Weights of a small contrastive audio-text model.
Data: trained on synthesized solo parts of chorales (CocoChorales), 39062 training examples, 44.6 epochs.
Rows from block 2 of the audio encoder of a small contrastive audio-text model, named by matrix and row number. Rows with one number within an expert belong to one neuron, the router's apart. Each number is 128 + 24 x the weight over its row's rms, rounded and kept within 0 to 255. All counts start at 0. Numbers have three digits each. After the name is the row's rms in percent of the matrix's.
Before each expert's rows are labels from the 100 clips, of 14848, where the router gives the expert most weight on average: "band" is the frequency band that holds the peak; "peak on" is the class under the peak. Only what is clearly more common there than usual is listed. The data: synthesized solo parts of chorales (CocoChorales). In brackets: how many of the 100.
# router: router (encoder.blocks.2.mlp.router.weight, 32x192), inputs 117-155
# gate: expert gate (encoder.blocks.2.mlp.gate, 32x192x192), inputs 117-155
# up: expert up (encoder.blocks.2.mlp.up, 32x192x192), inputs 117-155
# down: expert down (encoder.blocks.2.mlp.down, 32x192x192, transposed), outputs 117-155

# expert 1
band: 4000 to 8000 Hz (81)
peak on: F#4 (56)
router.1 100:130106114103182097157116163142138163135092105109131109122097150125140147136129143161128173113154119161134094121121132
gate.0 069:112109129100122170120193153149088146134146156110082179164119162100154092085135100125119110135110127106120110099126090
up.0 074:141134130139141128135133125116138121122092126122127152128134127184163099171110128162131127100140134161173094133156128
down.0 067:117102073138134128120114140147119125145141090173124133150118159091120125118155113167128137107127157133155082111088138
gate.1 098:152145108134144139152127083147161125088146129130095109164152128158084115116125118099108151147160108137116132122130124
up.1 088:154130136125115150150124100119156109107120131121100106098194110187151102122132140128147118122143097119115161112098133
down.1 083:099135108149159128090153143100151167159125141154153116084104149122105153123115126102131132105159139087158088138099121
gate.2 120:156186118148132118108129081064129133072081144157162161114138106127131154119098123120146123107085098107132138169136136
up.2 104:082106117153106138156152126121128099156158154124126146149113149130111098123141119117171108101150164140128138094139091
down.2 110:092157132151163115092096133145058122080107149125139152126158135125113108118135156132145168112115113089132115090138125
gate.3 083:114114149172101120086115125063114117116125151142139094120118116129092133112121130134131141118087134115111158172108110
up.3 079:160135068131174146139145158138126114139110130143146174067120089113154109166128112156170122078128150107149131108129115
down.3 080:087154086144178122122138086124106183110146143111124126132124102135170093106156085144139118105150117090132107089115149
gate.4 069:129094164135131163148152136153166159111136091099143079134124123163154143108120118109093127114111155155105106116101124
up.4 072:140152110139128100095132109112084082116103159156107148139119149116093129133152134137127111125139109103142150151139127
down.4 072:135111136184115120193120148161129151153172093161110106144104081130123139103161100135097144156136146172132104121143130
gate.5 108:155150090121105125090126128157131123101122129122152102129140131147090115127125143114120085140095085128149155154146108
up.5 110:155123114119121077147114133160146114091115165117136101125129118168105118128146178115133118169086113132152160168140115
down.5 110:178122076121117133116147131120140148141113091134105122133099071142140141118119145110107110148131135156134123147148103
gate.6 117:104173124116092146151117139098165115111124147158165150142132146127141141099067105149113132105088145116125139172152150
up.6 119:165170112126126127165125131090102110140161189094105125164094101093193123157111174129145112146144125150154122139109154
down.6 110:129137109153120158125084146124116096146117099119083120102151139127161126084079116185089109132129145116090107107144157
gate.7 088:118154135138116129151148120134140142141147125110130159123141129104098126094145118117134091142132117129089114089123074
up.7 079:144157120115136139200102125164104136161170111109121127140085127087070121150142145075114107137177124127095138092154106
down.7 076:093129128098087131103155119133112102092116157134109113161164132144145111129119113112161118128158092113141125120124167
gate.8 122:151159127122107123141124112076160104070114130145170139112112098140135149159073127140095124101108122106131141132158151
up.8 115:073145149114131132095079101087135124155151145150146084127150140106094154079188139146127123112118107092112136149151123
down.8 118:143109148099154133146176122108155160116122119139133129106146136153097108154126147082168122137147084146150123113126111
gate.9 109:121114100117124116162149115129179097121130148132125152151144113137125113111107137157101135092115125113083172101165130
up.9 113:115114158140129106149135146112113128159130148121122141170090083122106125152128165118130126131099115152120157184132129
down.9 115:112135156150106163085130109144107091094121111104111097183163147132173126109106126139122087173129139092142122087123151
gate.10 082:113103166097159125101180124111103113136103136100157117157117112090136154150150123135126130130141149105158164123083116
up.10 076:076156152150119131110118126095167135145129138129131115121144096145099135129110106134149122134149133094143139149092070
down.10 072:171150127126119108132130113163119155109109157111155151162109153092105166101133137150109111170137124098119115120110118
gate.11 109:128103091091149125074131153096117138108090164166183155124122123153101166110110105127124154120120111088095176148111152
up.11 115:108143182174138066152112112140107141113140112096094110138104112103095127098172155121131127179154152146132085096127114
down.11 112:096148100153121118133112141148122076144142137132141084164136139078086129140094125137137083149129130147119175152119175
gate.12 089:149105107125112103106128144126126126122151140118123084155108116128067151124112134112150124176173051136152121151115071
up.12 087:097090104123124143126154116133094067122140111107139110153085127157142143113103093125120118115195124142124123123083160
down.12 090:151128144150137141161092163165135122172135134115140139099174162130138144111092116145120139112115143115127127162140171
gate.13 119:170118139107149144076155117097138137134134135123147120138127118188200177110120120158129135106137120090144092167128169
up.13 145:139139146130153144092128137144101157107113142116134119142113143196173163117088116119158115117152170117175106118116177
down.13 136:106124076160098102170108122130162104155152144170122154117144140105102131117135163111094172147137142122083180102130084
gate.14 098:095097152163119109151182169134131153134098107121145151143091118129086161132130113105146156135135129120090125128076129
up.14 097:125114119173125103134154120154108125118143146149126192136105104148119110122135135112163148113130119132151153124103114
down.14 095:121154145159093172147129157106143132135105134112149130154108152103126168114077140140141143131124143110163088158140149
gate.15 065:142138129096100126084080114135137147120115174140133093156154164155116136099125150153088118117094111101134131155089146
up.15 065:116093107149135143144146141130170131140125141162178112070181109140114135133165098125129128066139112141101091129103091
down.15 065:127086105082134137095128116102136161085134125144139147144160157158141109126116126088112142142128100104117189136116097
gate.16 091:136142153117070158072092107129149102120117155134121120091182147148118146119117106138140103160133120126103154099155120
up.16 102:105105151135113120134112121185099084139121130088094117108197124161141131124127132156105093177163103131137172143169150
down.16 096:086123083163156117149116141116135170170121090138122129090143099107118149086108084134128095134168159109101112096124108
gate.17 089:129125130132134134165113129075100089144135199114110117173093100136153183140122146116113127129122083134115150120125152
up.17 089:116129136142104117095106104116102148099131107163149131105136177114136170138101102156147149112173162109141118142129107
down.17 095:102141127127153127154119140113133140128118156121127127120149139168098100100093131129123136107142088123097162151106142
gate.18 088:101121159170118123073106143167125107110141126147136116130109119150135155140116106122132118129151130105155117091071107
up.18 093:147100142088092154151106143131101129114141143121136112144129138097099118108118109133072103104140101095131119168148121
down.18 093:107142154145137116199137152158140116137122142120116115161142146112091149124114123098099155124107119125125153101134143
gate.19 089:171178118179143139092112148168163149123113109148114123096119137064095132105148114128129135115060126119109092116079151
up.19 104:122110133077126114151164119072142129157101143117147110155134123179135126117131162157137122116162117129158165179157154
down.19 103:123102112126141153135153115132147096158159125097140142142128129138137121097122108134118144158114117144141119124144117
gate.20 087:115157124163111177093165118154137129131121134120130147131119117117105097130095125107200071129133159127117107108085124
up.20 089:115123123144121148146172154141128129112131139102116129117141139107099114126128148146148129153096114128098095127091115
down.20 081:119093132156102150133139099099187121154157136111121131141132127137144169110127136092135109122078136172119135127106122
gate.21 102:111117129143098162152123084130147065119153120168111157120124126158121117183135092120168094111142134137132153101133146
up.21 100:119097122115105151157170130166152138150109057122133139158102125131130157123100096139126134127142154127116125128084158
down.21 106:165140097097128133158135146145124138146153060119159099135119171112125146114132111133128118109179150140125135166118131
gate.22 099:126105081123077131145119091110122076144123136143126157114103103146131111167132103135161109129137103136159148154134112
up.22 091:138180123111159130105120107115136103099184140118110124148160140113134135103127126101116108136126142124114155090168142
down.22 100:123136133116154134128140130073121137102116174103100157115138117161111133118117118153117106135108082122127165151117144

# expert 15
band: 250 to 500 Hz (54); 500 to 1000 Hz (34)
peak on: E4 (33)
router.15 140:127137147162152159121167100093093109121134140129132099096161121117109125097168109118164143113112140114119159071148120
gate.0 089:137148143134092125137136092114142110113175108117091121100110119151124101092157132123110122088101097122101107122174149
up.0 091:089150169111140085144142118101126085129127176100077084099168091155117121140150134101111128095156122095124136105115104
down.0 091:150120122149133135131125177153094101120132129128162113150102064121116171138084117172100128145138111142126119091158108
gate.1 097:140086165126135100136095143136125098101143142109119083150061135127161093121123169152120079110121124142087161128153139
up.1 101:158110191141141084102122142111117113114166116111111134141071110143142126117143169128128101104117104173084166152174126
down.1 099:121126132149141142136139123134151105193126125137171125155131139121123159155136161115105149152176108136123093115138141
gate.2 081:112098143122093168121143130116187110128129124079137141143117165113120147156122139141176157089090102137142154124114114
up.2 073:141133129160137126172104121133166107127149170095085108148120111134099140147157126118097139141129126088074170153168108
down.2 072:074130156123152089141104118116094132131121121143120110123145149130130132127114160102180125127163135114129121166124118
gate.3 120:134141125094150132108156097144137160157159142171148112110146122092150174117127108136141157170102151104129113150119161
up.3 109:112163106126112125169153149120148115104113157088149147136125147150112117113093067096127120124106123109113123122119120
down.3 114:126121123154134123134121151128140116136101101082117105145144136126103166149115183153096138134134129117123097124118132
gate.4 128:120113110117117107114094118140112138119129098135122174173127170125109126148109162152131127151129122124133164190098125
up.4 153:116119138145119171102121103082137102116172105100096163125149134148091119129140147123171146101134127125122150121135118
down.4 145:121123116128143132103117133123206117133170106146075110143113098134153135081111147134113128124108082149101136147126101
gate.5 087:167108112118122147156143161122102102128108113107134094151118135172137134104148144175137124129169133170120149128116113
up.5 086:093155126136136103120143121131108151110126187179129150095146133088106120108116074133093112123071146125147090106133109
down.5 078:122162088101098126145139144168136173106125151119142137094144107094125126108126140126129139172125138137178102146108095
gate.6 094:120112141147181106099134108113111108098133137097105121127103135148093112076182142158154131097089104125153136093156139
up.6 083:150125123138088146135115139128128131121100124122176143169132148170135165152110175112124125142173146152092114119144149
down.6 086:154100139107144125064130127098089127140144156154111156142129123079140139116167127127113129141137113105143123108142143
gate.7 140:119125143158109130142149143121106098118111123086089142146099155166105096098159115151143112095100070180118131108109102
up.7 139:079168108151141104163138124170089116121095137113131114140171179103098115112082094107104125124121146113132134101128115
down.7 127:098137121152122145143115158116141137137145136115142120130152158131122123136073150140145140152128120152126111184098118
gate.8 096:125113148112098111162116122116176134190103142136146109141129106140133115148095130134100133085127139151140119147107160
up.8 084:161134115132139099129145160147094119094113098109118148131103136142118118114141113076116123131162095128117113124176112
down.8 091:101134100126103158121124097110126125181139133173087130128177136143110149100180117117146155161094167114137110113113137
gate.9 110:116063128149140117087112121093109145151088134124142111176122145097130124096153132165123120133139166135137114108125158
up.9 105:113180094079150102177177149139101116118142150151137134112148143128154158127134073128153116168119102121147152138088086
down.9 111:150126117099130142097106130141100147096127096133097115115133130086149147173139116066132162107133134101185136150141088
gate.10 091:104136133115171135138134060151147160123125136158138139107097131107112141104099079138114144170107117119170125129159154
up.10 082:102174134098122128174133148145125098143110176147138114116141134128135122162088091097129116120137151065154116117126108
down.10 091:139112085118130105077142142103099106126108119096106154106140165112123135154108153170111111156111104090104151131164124
gate.11 131:110147108149144124137113139148115116138118153131094141121145145136128101123140145103083107125114127115071102089158135
up.11 130:126102116096083107091119094117173121153128142136151102112139126110098173114115134160163152153119141097152114160103167
down.11 144:165110099105118172114141123085147124149147114123124103110152108134131113107102094140160171143122115175106177150132124
gate.12 103:135163093097129120123153091132129153157072190157076113108157134126113163144075106120127155157083134055161143121140113
up.12 110:134110133124088143160125107117111171153132087165139075152141092125112159157103097150138154137164165123145130099126145
down.12 110:127128144125130126121135168146133095146143088117140168099126155132156140126132177159125130135133099116129130114116138
gate.13 069:108176121091146146123136075136144123125115165104136091109169070082112162155095116113131173153153117092155094124147129
up.13 068:076151123091147127114128123135119123130158172075125075111146112131129105175165108136124128161118116119156118140116141
down.13 065:107139156150146104168092134117086156105067120104130152135099125147130130102130106130132081130142114107142119121143122
gate.14 107:089145139105118137112130105154111168149150111140115127110118127138120134151103109163129125120151134086207165124078114
up.14 091:135125159112127095139109130121103105095124150129144130108088126179121112161155150136093081086138156123123144113129145
down.14 093:115128138132116156162163137140143116126154136114155143147129134131132117131105156130108115127152150172104152147126104
gate.15 097:131165109164137121157133124148107114149148126104091128135116069147139139126129111117144114134116108101061158136101122
up.15 087:130159116128134110183145131138105164164145150091117139128098120175167117156122122101123110129175104155121107126133108
down.15 092:125111178144135139093153178101097126084116141107132146130141099151144138136093108141111148067111107112123146082145151
gate.16 078:109134136140154115128146140150116128100094180098122111089112137129149116149155133113100105095097101106167144149104137
up.16 072:152153121098083113134163133073101157183128105168061127151152133143125122153106094142108133134138136118081116142127131
down.16 070:136125087147158119117131120097141155130115134136128111113157101149104094092176121103087131156124122122136153094133111
gate.17 116:166107118122096128133111123132137106154158093129136136116141138122131130109164093175163148123152141102146162128084168
up.17 117:155127123162079153134127107111155130128114122108128127147126109174110123136104114102137122127120123143154145160092133
down.17 117:118121135188146128165098144157133126121128124112133130119114136092122132150103187129132101128153090133127083133121101
gate.18 098:125103152132100143117145089135163080132137144116124106115153116144116136099090135099139145101134089107056120117162115
up.18 090:146101107106118116108119151108085178134120058136119145140121124157129168155157123158112113147133173145179131121088135
down.18 093:105130085146158144128147119083141121158124098114117124112152156131117095113132101123128106119106141101142143108143119
gate.19 108:112127105158099130134131128124163129144106141122140160115112149155101106137145102092126087078133101110116091142128169
up.19 112:093148102147124116126152068130124130099096167137119099090132132122106133110102099121113110103117135099114125131148151
down.19 107:163098142165150126160094127136123120091135135142155121108119099142135129115091100140110108132127117122155140080112115
gate.20 068:101120110148137131150136080114141132156115136132132092102129111157093156118088099122139105162120176070120115115147141
up.20 065:138158071103133122117136137106094116105180146098128125092134135114143143089114126178110110150145148121087156092134106
down.20 061:143168126161137109126155091169136086135088137106105122124114157155127084106154098153103098147098121113104154091110148
gate.21 119:136095100125137137137119143114080179138127120168182101140160093121142138127147106165147103173123172174138092118087137
up.21 106:079078170183160129068118125111149078111144159136112111125140136114126118139121159140119159097097136113087172125137104
down.21 113:130140123138118143120156072144111156122145097144115122115144162096083098125149124118114139132116142158165172125101149
gate.22 069:172088138127147134128077159153143134135114088121165110128095084114141149119160160128099151101141122178125095133168170
up.22 069:132126139145135140100103103146123134166111112096141077105117119085121162104155128117123186108153119145135113139136166
down.22 071:153099136144144133117152108084147103133150095097123113113127156120093083140116108123122131135120134102125130128118163

# expert 4
band: 1000 to 2000 Hz (44)
peak on: D4 (39); G#5 (37)
router.4 090:154125142149089087126101127117139091136122114147114141167086092101161133113145135142126087124138093088163118127112148
gate.0 126:163152112124109167134162140139118120120128118116090106169148110175140118135154125122125145146138094116064153090158127
up.0 110:115123131128158124130112130111102095132127158137134113116126157073103159148149088137162130158135161116167153155125103
down.0 104:122100142154145118150132159140106151113131160115135144137135102118172147115110139163129170125148152124139127114095120
gate.1 098:121173124152186134123137138126140167121127112115123097132168132133112116157137126097157111127094110134101175130132118
up.1 089:149175120157096145164127096106131140134103113148120160103148103150145138147167103076096143164094124152119110103151116
down.1 089:150089111131121124112180078118140127149168130104127150069158076139097119153151115151137164136116109106154180125114122
gate.2 101:120122152140161139129164136155110098181118106137125114124108099126127142113149132092110155127140124120141142157125074
up.2 093:112121130113111168158156124140107127160144098133166136080102152147128116077112115098051126171145109140160151152181098
down.2 111:116094149152118157115146113191108115149101122110114174172131141131164095129101120161102145133174150154143121124150125
gate.3 066:114122141134148140092123120164126150117141106153123152158121163165135160150094129133155110166123135142122128104137107
up.3 069:130087143112141142104136086140144089115141114131111173128157128172114126139109102182136081124134119126143117138135154
down.3 072:112079172140113126140159109131140123158135156134128137127115165177146150143105100135111154144148122124138115105129116
gate.4 072:092105120140101115114103118118165147088159118127100125133122137107144184101128079142162110101123104112139111110175126
up.4 077:095125132129096124142118092114174143086125086128085088129121113066130152130105075117151137123123085150119138122120150
down.4 076:135135125135145143129103119131112111158120115144128100091111125142130154110108136156107132161123136083104115124161130
gate.5 073:182134171109136115093141102126117102147119093127142115149098110131136139154144131149129118138143155138126123174089135
up.5 077:095105137078115103138114133099123128087147128131089122136132117121169133117130124137130098139088107137121150113126119
down.5 069:139091126126148129132144167132126106157147095091121158093101112108157118142156129145094091172121114137133140132144118
gate.6 096:125165190111102145173122119132113129127160161165144101139123120157128164132116157136071190103107157087092089119149163
up.6 087:089110134104162126112163146135146177128157140137092143132146128086116120100156150135133113103183138095124111107158112
down.6 092:125089105119147132122193167128123065135157112156117118119152116138110122084100122126175148139086084127105138128119146
gate.7 134:165179149149093124138117104127152116062127117134126138142117121149160128112090169143121124148111097139117116115130141
up.7 125:144122103112126127158114150143119142136150122111135122113135139180110112177161120102115137074185166136138141116161117
down.7 136:109066140103144105106182081140152097173128156173115140110111146131134155126154116115117132136101150123139071143139134
gate.8 081:127150129080102118128148095165133154101095090114122142129115106109144148116135113099161144117135108150135096108140145
up.8 082:114097145153131152136154152124151113154153117120131145147139178120130133110136146166124158155129151133127156139106120
down.8 078:167136105130128154106112128139147139140101128146128123154147096145125121132118130078156132104166133136150124152151111
gate.9 084:138112115128141130142170131078126125116153185125139129165157153110119108121116117137152102076114137126117132132168125
up.9 094:128124151074107159124110132143114135123181154116111100135103159120122144146159183166086123078128123133150124148148154
down.9 095:122090145121167138148172137148106119092132095107093147123129139153120116108111152101126098138161172186120158122133136
gate.10 081:101122186113206137110155099131091114138132178111119103143131151106115139125147133171122103166065129133169133132127090
up.10 071:147147134158099112170126152101135130129114111155108077133121108155107098156169127131143135121113141128177156161121120
down.10 075:123113112091137098153129152122114120120139144130136133129121165108134111133105144104119121100155100111127135103119114
gate.11 099:100155150160105088114104120146114106167122079130112158143150144055170209111112113148139140150101097097179128144148141
up.11 100:146152114145150157135153138116121139102166170104108090124142142212088102165141140108143145101142126139107135092160153
down.11 100:126148105155138136129124137145107148102100115145138135186124117106129069139113124130121107080147083133137151167117075
gate.12 095:134138140146126132129139116129100145099148145131116134068111133122109116095137113117154111137133148159136127094145107
up.12 093:111157091092107143104163102161111124155087133097141130091172148166093121192120109087140162133149082168120149139162131
down.12 099:162133130104124153118097126088154120113158131120110123156089130113128127149182129153131126146124106086134117105120130
gate.13 088:142153107136165151104152169153106145097139127133149128118147166105117136088162095133128146146064148105156148107106116
up.13 079:099125138147141094114120113130123163101069122095127154144133167111110163111120121155123167194118099080164143104136105
down.13 083:135115108114100151124136119158130111135131177114125162101149138132162130115118152107141133120122174121116143119107105
gate.14 072:106138128111088126133150121158127113141092139139142130171128153105157165102172169128138169151111110148147084138145128
up.14 070:127131136120142123115117143130132124155122120108131147170110150077147167036133113137128097150109134126145144106104129
down.14 079:110128167153083090139155122133125085195153124130133113113150154137120178149117104172119145143126163094125119094104138
gate.15 086:148122111095135172134180136136115120119151134168172098150153093135117130118126109134188174155108146136123146125096137
up.15 091:146128130112162166107168115154151092150123144155172094156085155135102158136160153117156142112116132158150123159095141
down.15 093:111102190116166122131133146138092156120110147117109128178086145137113104134111147125093154125139110129151117106181130
gate.16 065:163138105106149115112132140151134129149136154097088169124101135141153105159120151139125134156130113117157107127138120
up.16 072:140138116139134107122134119152105127133170148141153101145105145133141133084133087130132147124145154083135132133111112
down.16 064:153106127119145101143133156091123132122089151162147158117137132126094091131131139118137090125101119124167121117105130
gate.17 118:186152102135128129154121116135169145111097098125137168149112140140115131180130154069157134120158137192097126156183138
up.17 103:128140143145155145087113148089101117126140180160175116091139144125109116116112132127099134144105074124119140137115114
down.17 123:092154133089109132163101084120144154150121143143137160086155158137099130153144127097118157121135162120110135158128120
gate.18 099:121076141114091123119140121131081096178128129185159105123152136119120169127119113147110165134114163092149096109091124
up.18 105:112144180071162132117144139147089123098133160115127117145106143133175161124115172145098115179137120153120147107140137
down.18 102:103121125136119106133137111151119123143162120159130099132099148126141134136100147132122156161178166156106137090134128
gate.19 086:107092138110085170109118143148106100128150125154128119134138131144134160112144119145109141119143121122145138101096152
up.19 090:130111111162078141171121135115106153150116101113098100121173094137134144156136103089138110101100157159157147090124066
down.19 089:138148128115074130149170104096096098151124161103130136116175129095149100145121089096124152091068131134137144135082146
gate.20 096:144117164123085166137152140133112125161151153124118126132146095125131128110166161150121164151120182125132145163141126
up.20 085:112089142110109113129116122138154130148129128113108134129134082165149107121098116182122129115137151117123155114131152
down.20 097:133132135094086126169144122137133099136118158146160090094194160081120122162137158120130144137118138126109131172105138
gate.21 140:168091146101123100111128135099160114129141123106124094157141146122160134151174135169143143168114111168108138121114133
up.21 140:096160133145107150154144117118092118154119147143114135106111101166082136110099116102121143092136142066175117113169114
down.21 138:150181081155096154162092139082137131105112136127117108144168097153095144118107140121150123145114138102067112097132138
gate.22 076:146122150115113138122150124137131144163119116151110111139135116112176132151149129140123168121117124125123111129144104
up.22 078:068127173112132142097129120154112119140139112126073111143127148122160157133136137117149157148121134114124126121153144
down.22 069:116099131143120130092139148132112123172098154150107152120154135121118135159116123122116166155117155134142085136156101

# expert 22
band: 500 to 1000 Hz (50)
peak on: B4 (57); G5 (29)
router.22 088:133135160122135116115101112120154096106124130169125145131085134128150132137155132147127088131124093126127104155179099
gate.0 120:146137133082073177160169113126171110152105149157161126137164113137111127152164123103134144082158121134141121169170122
up.0 112:115077141086125116155156103110148128154117170145118155098134105113121099177130097116176119111098168155154138149124086
down.0 127:111156108102100141115128083144112126147118134104078143091151136138129128137078155131131156153159158063167140127143120
gate.1 128:154122170125112111109095081108097099101113151145156097106138124172164140114119085109106130097137150092146125075127127
up.1 118:126125131150128123126102087148142145099097130167150135131096136160134141127099110115105123124163153077141122105170152
down.1 137:156132101150145103148111153138117174111062154104174167149109115157173115135133112111124103119067136152121058119129109
gate.2 095:131130138126146121198107128148075117138121163146163150161136119098128116138101147121095096107128123153133133154098099
up.2 090:116139123170143144137122121126091152164140118146135083158157088101153163136133129114078122130104165151126142147123118
down.2 095:163099121097093101103113114123161145128108139157134128111134099109152171121115126134104166121132120104136122124096164
gate.3 134:174118128134154106144141120144097147130115122151108156113122111147137102097141111077166128120119150184114130117116090
up.3 133:065142120103100137124144133136127125136142140116168098161150139134142123137109141182107121138129138087153109129107165
down.3 124:134140135143129115084118108145107127130093139176120145164145152131104139167152126125094140151111145114139148126138099
gate.4 089:154137124117143164137133113141159136112084134120147111135146108199133155147119110122114154104139110114121155121127157
up.4 086:152122144120135089075113094092114127094095171144076153085126119136102123114125118123138135119094119143126169099115115
down.4 088:123136162095118161102098111129130106148146140131152134112152145054137138157143109080146114117113139106145153153084124
gate.5 113:152155151140153127112122132103136115132187161078102137110133129115084150090132111149163160148092082132096149107111114
up.5 100:121115135132139151117136097161116140114142120149086115086149146112116128110144141150140142176122136139136148118097126
down.5 108:121088132136122125169143152117119113117103121107121144139120141141162089119142111105089098093114110154166127134125134
gate.6 112:113150135085097116115118067110113094145148128152114098096157116115158138114145135154129163172110087116151133158143159
up.6 109:121137128130118143110145100092133135122160141145146127160175096094149128130104131150133144139073150106131138140084130
down.6 108:191081144121155085133115146119135095140139112121151116171143118167156126120090138168120103141108097190107164172135115
gate.7 106:072153121130076121116127109135139102134151150126166136085151136080131136150184162130124145098137162084119121139130203
up.7 107:159139103118149097126127146107128183122124132129108170133130106168123126140083068126159130146105109129129142147133083
down.7 110:141159116088193125118107152154160132066118090153102133171079103132149125131119155115122115083125126144105139138128111
gate.8 080:149147119130085110129126138089092111133137127149184173117125109120132127138107128162135130127121138106113134094123127
up.8 081:122095091147117168111125143129129134134137131176167159167137131075118110148106116131116140166169134145121130168124132
down.8 075:167149167103157131152120185093097144110139105108147148152126131131184126146101154098100071096142100131097124092150093
gate.9 125:071125121124158105133115167135116111140121062154100110132099159114135104128107126150097108151147097155113122129159106
up.9 122:089120121135163136115114162146141120136084090147156135122107130115149095127100139160101121125167112136139100129145098
down.9 121:138146162107131073142102135140133134112120116136101104153079132131160125104106136151102085136124095137100143142163119
gate.10 090:153140162142149100139115131119139127113134098168114112126090121165137117143176151136090135144136114110142129119134104
up.10 079:145147132099129139104132112118138147130081103127123165124094146128133126118145130125120128114153102100113142112134138
down.10 090:104136135107127124166136171101147102142101131108137128119114147177166111100075154107126083096090102163129118116106111
gate.11 099:134131160140113136150138131105150098127128121118146138157135114147155116123105095133092104141152122117159158158123139
up.11 098:041092167091108127119115106136140116162160131098107130125095136113094119113112165190122141144115139090103119180155142
down.11 103:105143134147097135108102079146111142118160091113093133102116140167076090070111141153119158133137108086149104134158123
gate.12 081:094136148137130106111166134118148114159153161104086127134124117140144115133126125127169137163115085103140186103107144
up.12 090:110133151114147103146114133130113138120083084190144099135141108103118126158075149117133111107099159151101111149099142
down.12 091:128127124131122128127169164131091110134111079118132155149163146154110109165106166120131137141126170158155142088141150
gate.13 115:106155183123129137134150093110111082122133164115077112110129116098109147111109125093151133139086138119141151087128132
up.13 104:125134112144150108111098111123136117125110165129065106128132132079127167111141162140159135148119128095143117125136110
down.13 102:126077159122155107139163163155102158127131128116083142130113114164173110121122164165106143116101127153160129122127130
gate.14 089:163115127061085111109150090139141120129151122074095170121169127131158140099127102099136123142126054158141143124154120
up.14 094:123114116107141125157128125162148140128116160154152096149119147103139136139079137121121147143170197112125152130096096
down.14 091:173126152131120131116086181138143156126129070135118150138093110152153109101112125125115083096143133156137135127104079
gate.15 097:130108132125147106118142123095143140116139115113095084078124130111121135083152147140090109135109157150126108150107121
up.15 097:146114127123112147124129139135118131152135114136110095109132074114096138105173120135131145137112116134144101153101136
down.15 092:098143111156151150169150123157127088150169139130084105133159127096150093113127145118144117142150142142141136143130156
gate.16 091:127114105058161114107173126132134125114110146111099132114106110110152167132176132154120108146094087144122105132137160
up.16 090:149122063144132091139120135134128138119128113089125118117087115113112139122135109129079089129100088126157109104130149
down.16 087:081103105118115146152106068157141124129168120116102105117130102110142127103114110109165097158140139144149141120104146
gate.17 073:135147155136165113131085137134124162146115150167131140150102145130114144129109105072125090136127159135134148082135109
up.17 079:135103093105149172115159141101153114160142150087135114135122162131142107123104113158132146172101105097119109159113131
down.17 063:136144094152137122106154113130101113149122143131104126123185109138069147179151109148178155108118099132143091111129155
gate.18 084:149103134189140127132122094119100104124122087156102111122113113120119140135160092129135113131094162146133125113102130
up.18 086:103140110129108154073152120151180090159139134118151142107126127114142146111112137128143162132143140121121085146159126
down.18 079:096138127126152163107113119112099105137137167188125103145146149123101092118111131112149130112111092139151124140147172
gate.19 111:141110149178148102157119134113102138147136117118083134122090127125113098136111082158144114092161176125151144109142102
up.19 111:142128117087127154079138124160143115150147134106174130120155135119115117136153181088113143128119095132102100175125167
down.19 111:109155102142117153102122119122097109163173150120110118091141148104098131097154099117166172146155114135133154139135144
gate.20 066:152179126148116129164134111111127131139146129148154136130104134127132105106142145131162095103135114157140109128125106
up.20 064:083120120149121075144136112089134129153106098124173172104148116141157121137071129177113114098158114103111163139155118
down.20 067:159111158094135136123128118116145150119134166123153141149136120175166133127105110147161078120124173158093160119105145
gate.21 120:130094131101130163100133108149129143138127099132139155171131122153180138150140101089136125123158171150153113151121154
up.21 109:145122089149100169108182131115146131142156175125162116105135122130075110145092128124152115099127135088121179136135124
down.21 108:109168140127138089121120123157169150085124077135176146093147124135096171143119155132129134118094112077164064113138112
gate.22 117:140115125112093149129117098152148166136088120113119132145130136144134101165149114125112142136110177153075078101166176
up.22 115:104115129138144145143118152104121066118186157136132121133108112120109165089115143153163117110109110089148142131099122
down.22 113:139151173123137152145094181127141166108105111121137128117125139108135133129103133162101138105106121118134104107159146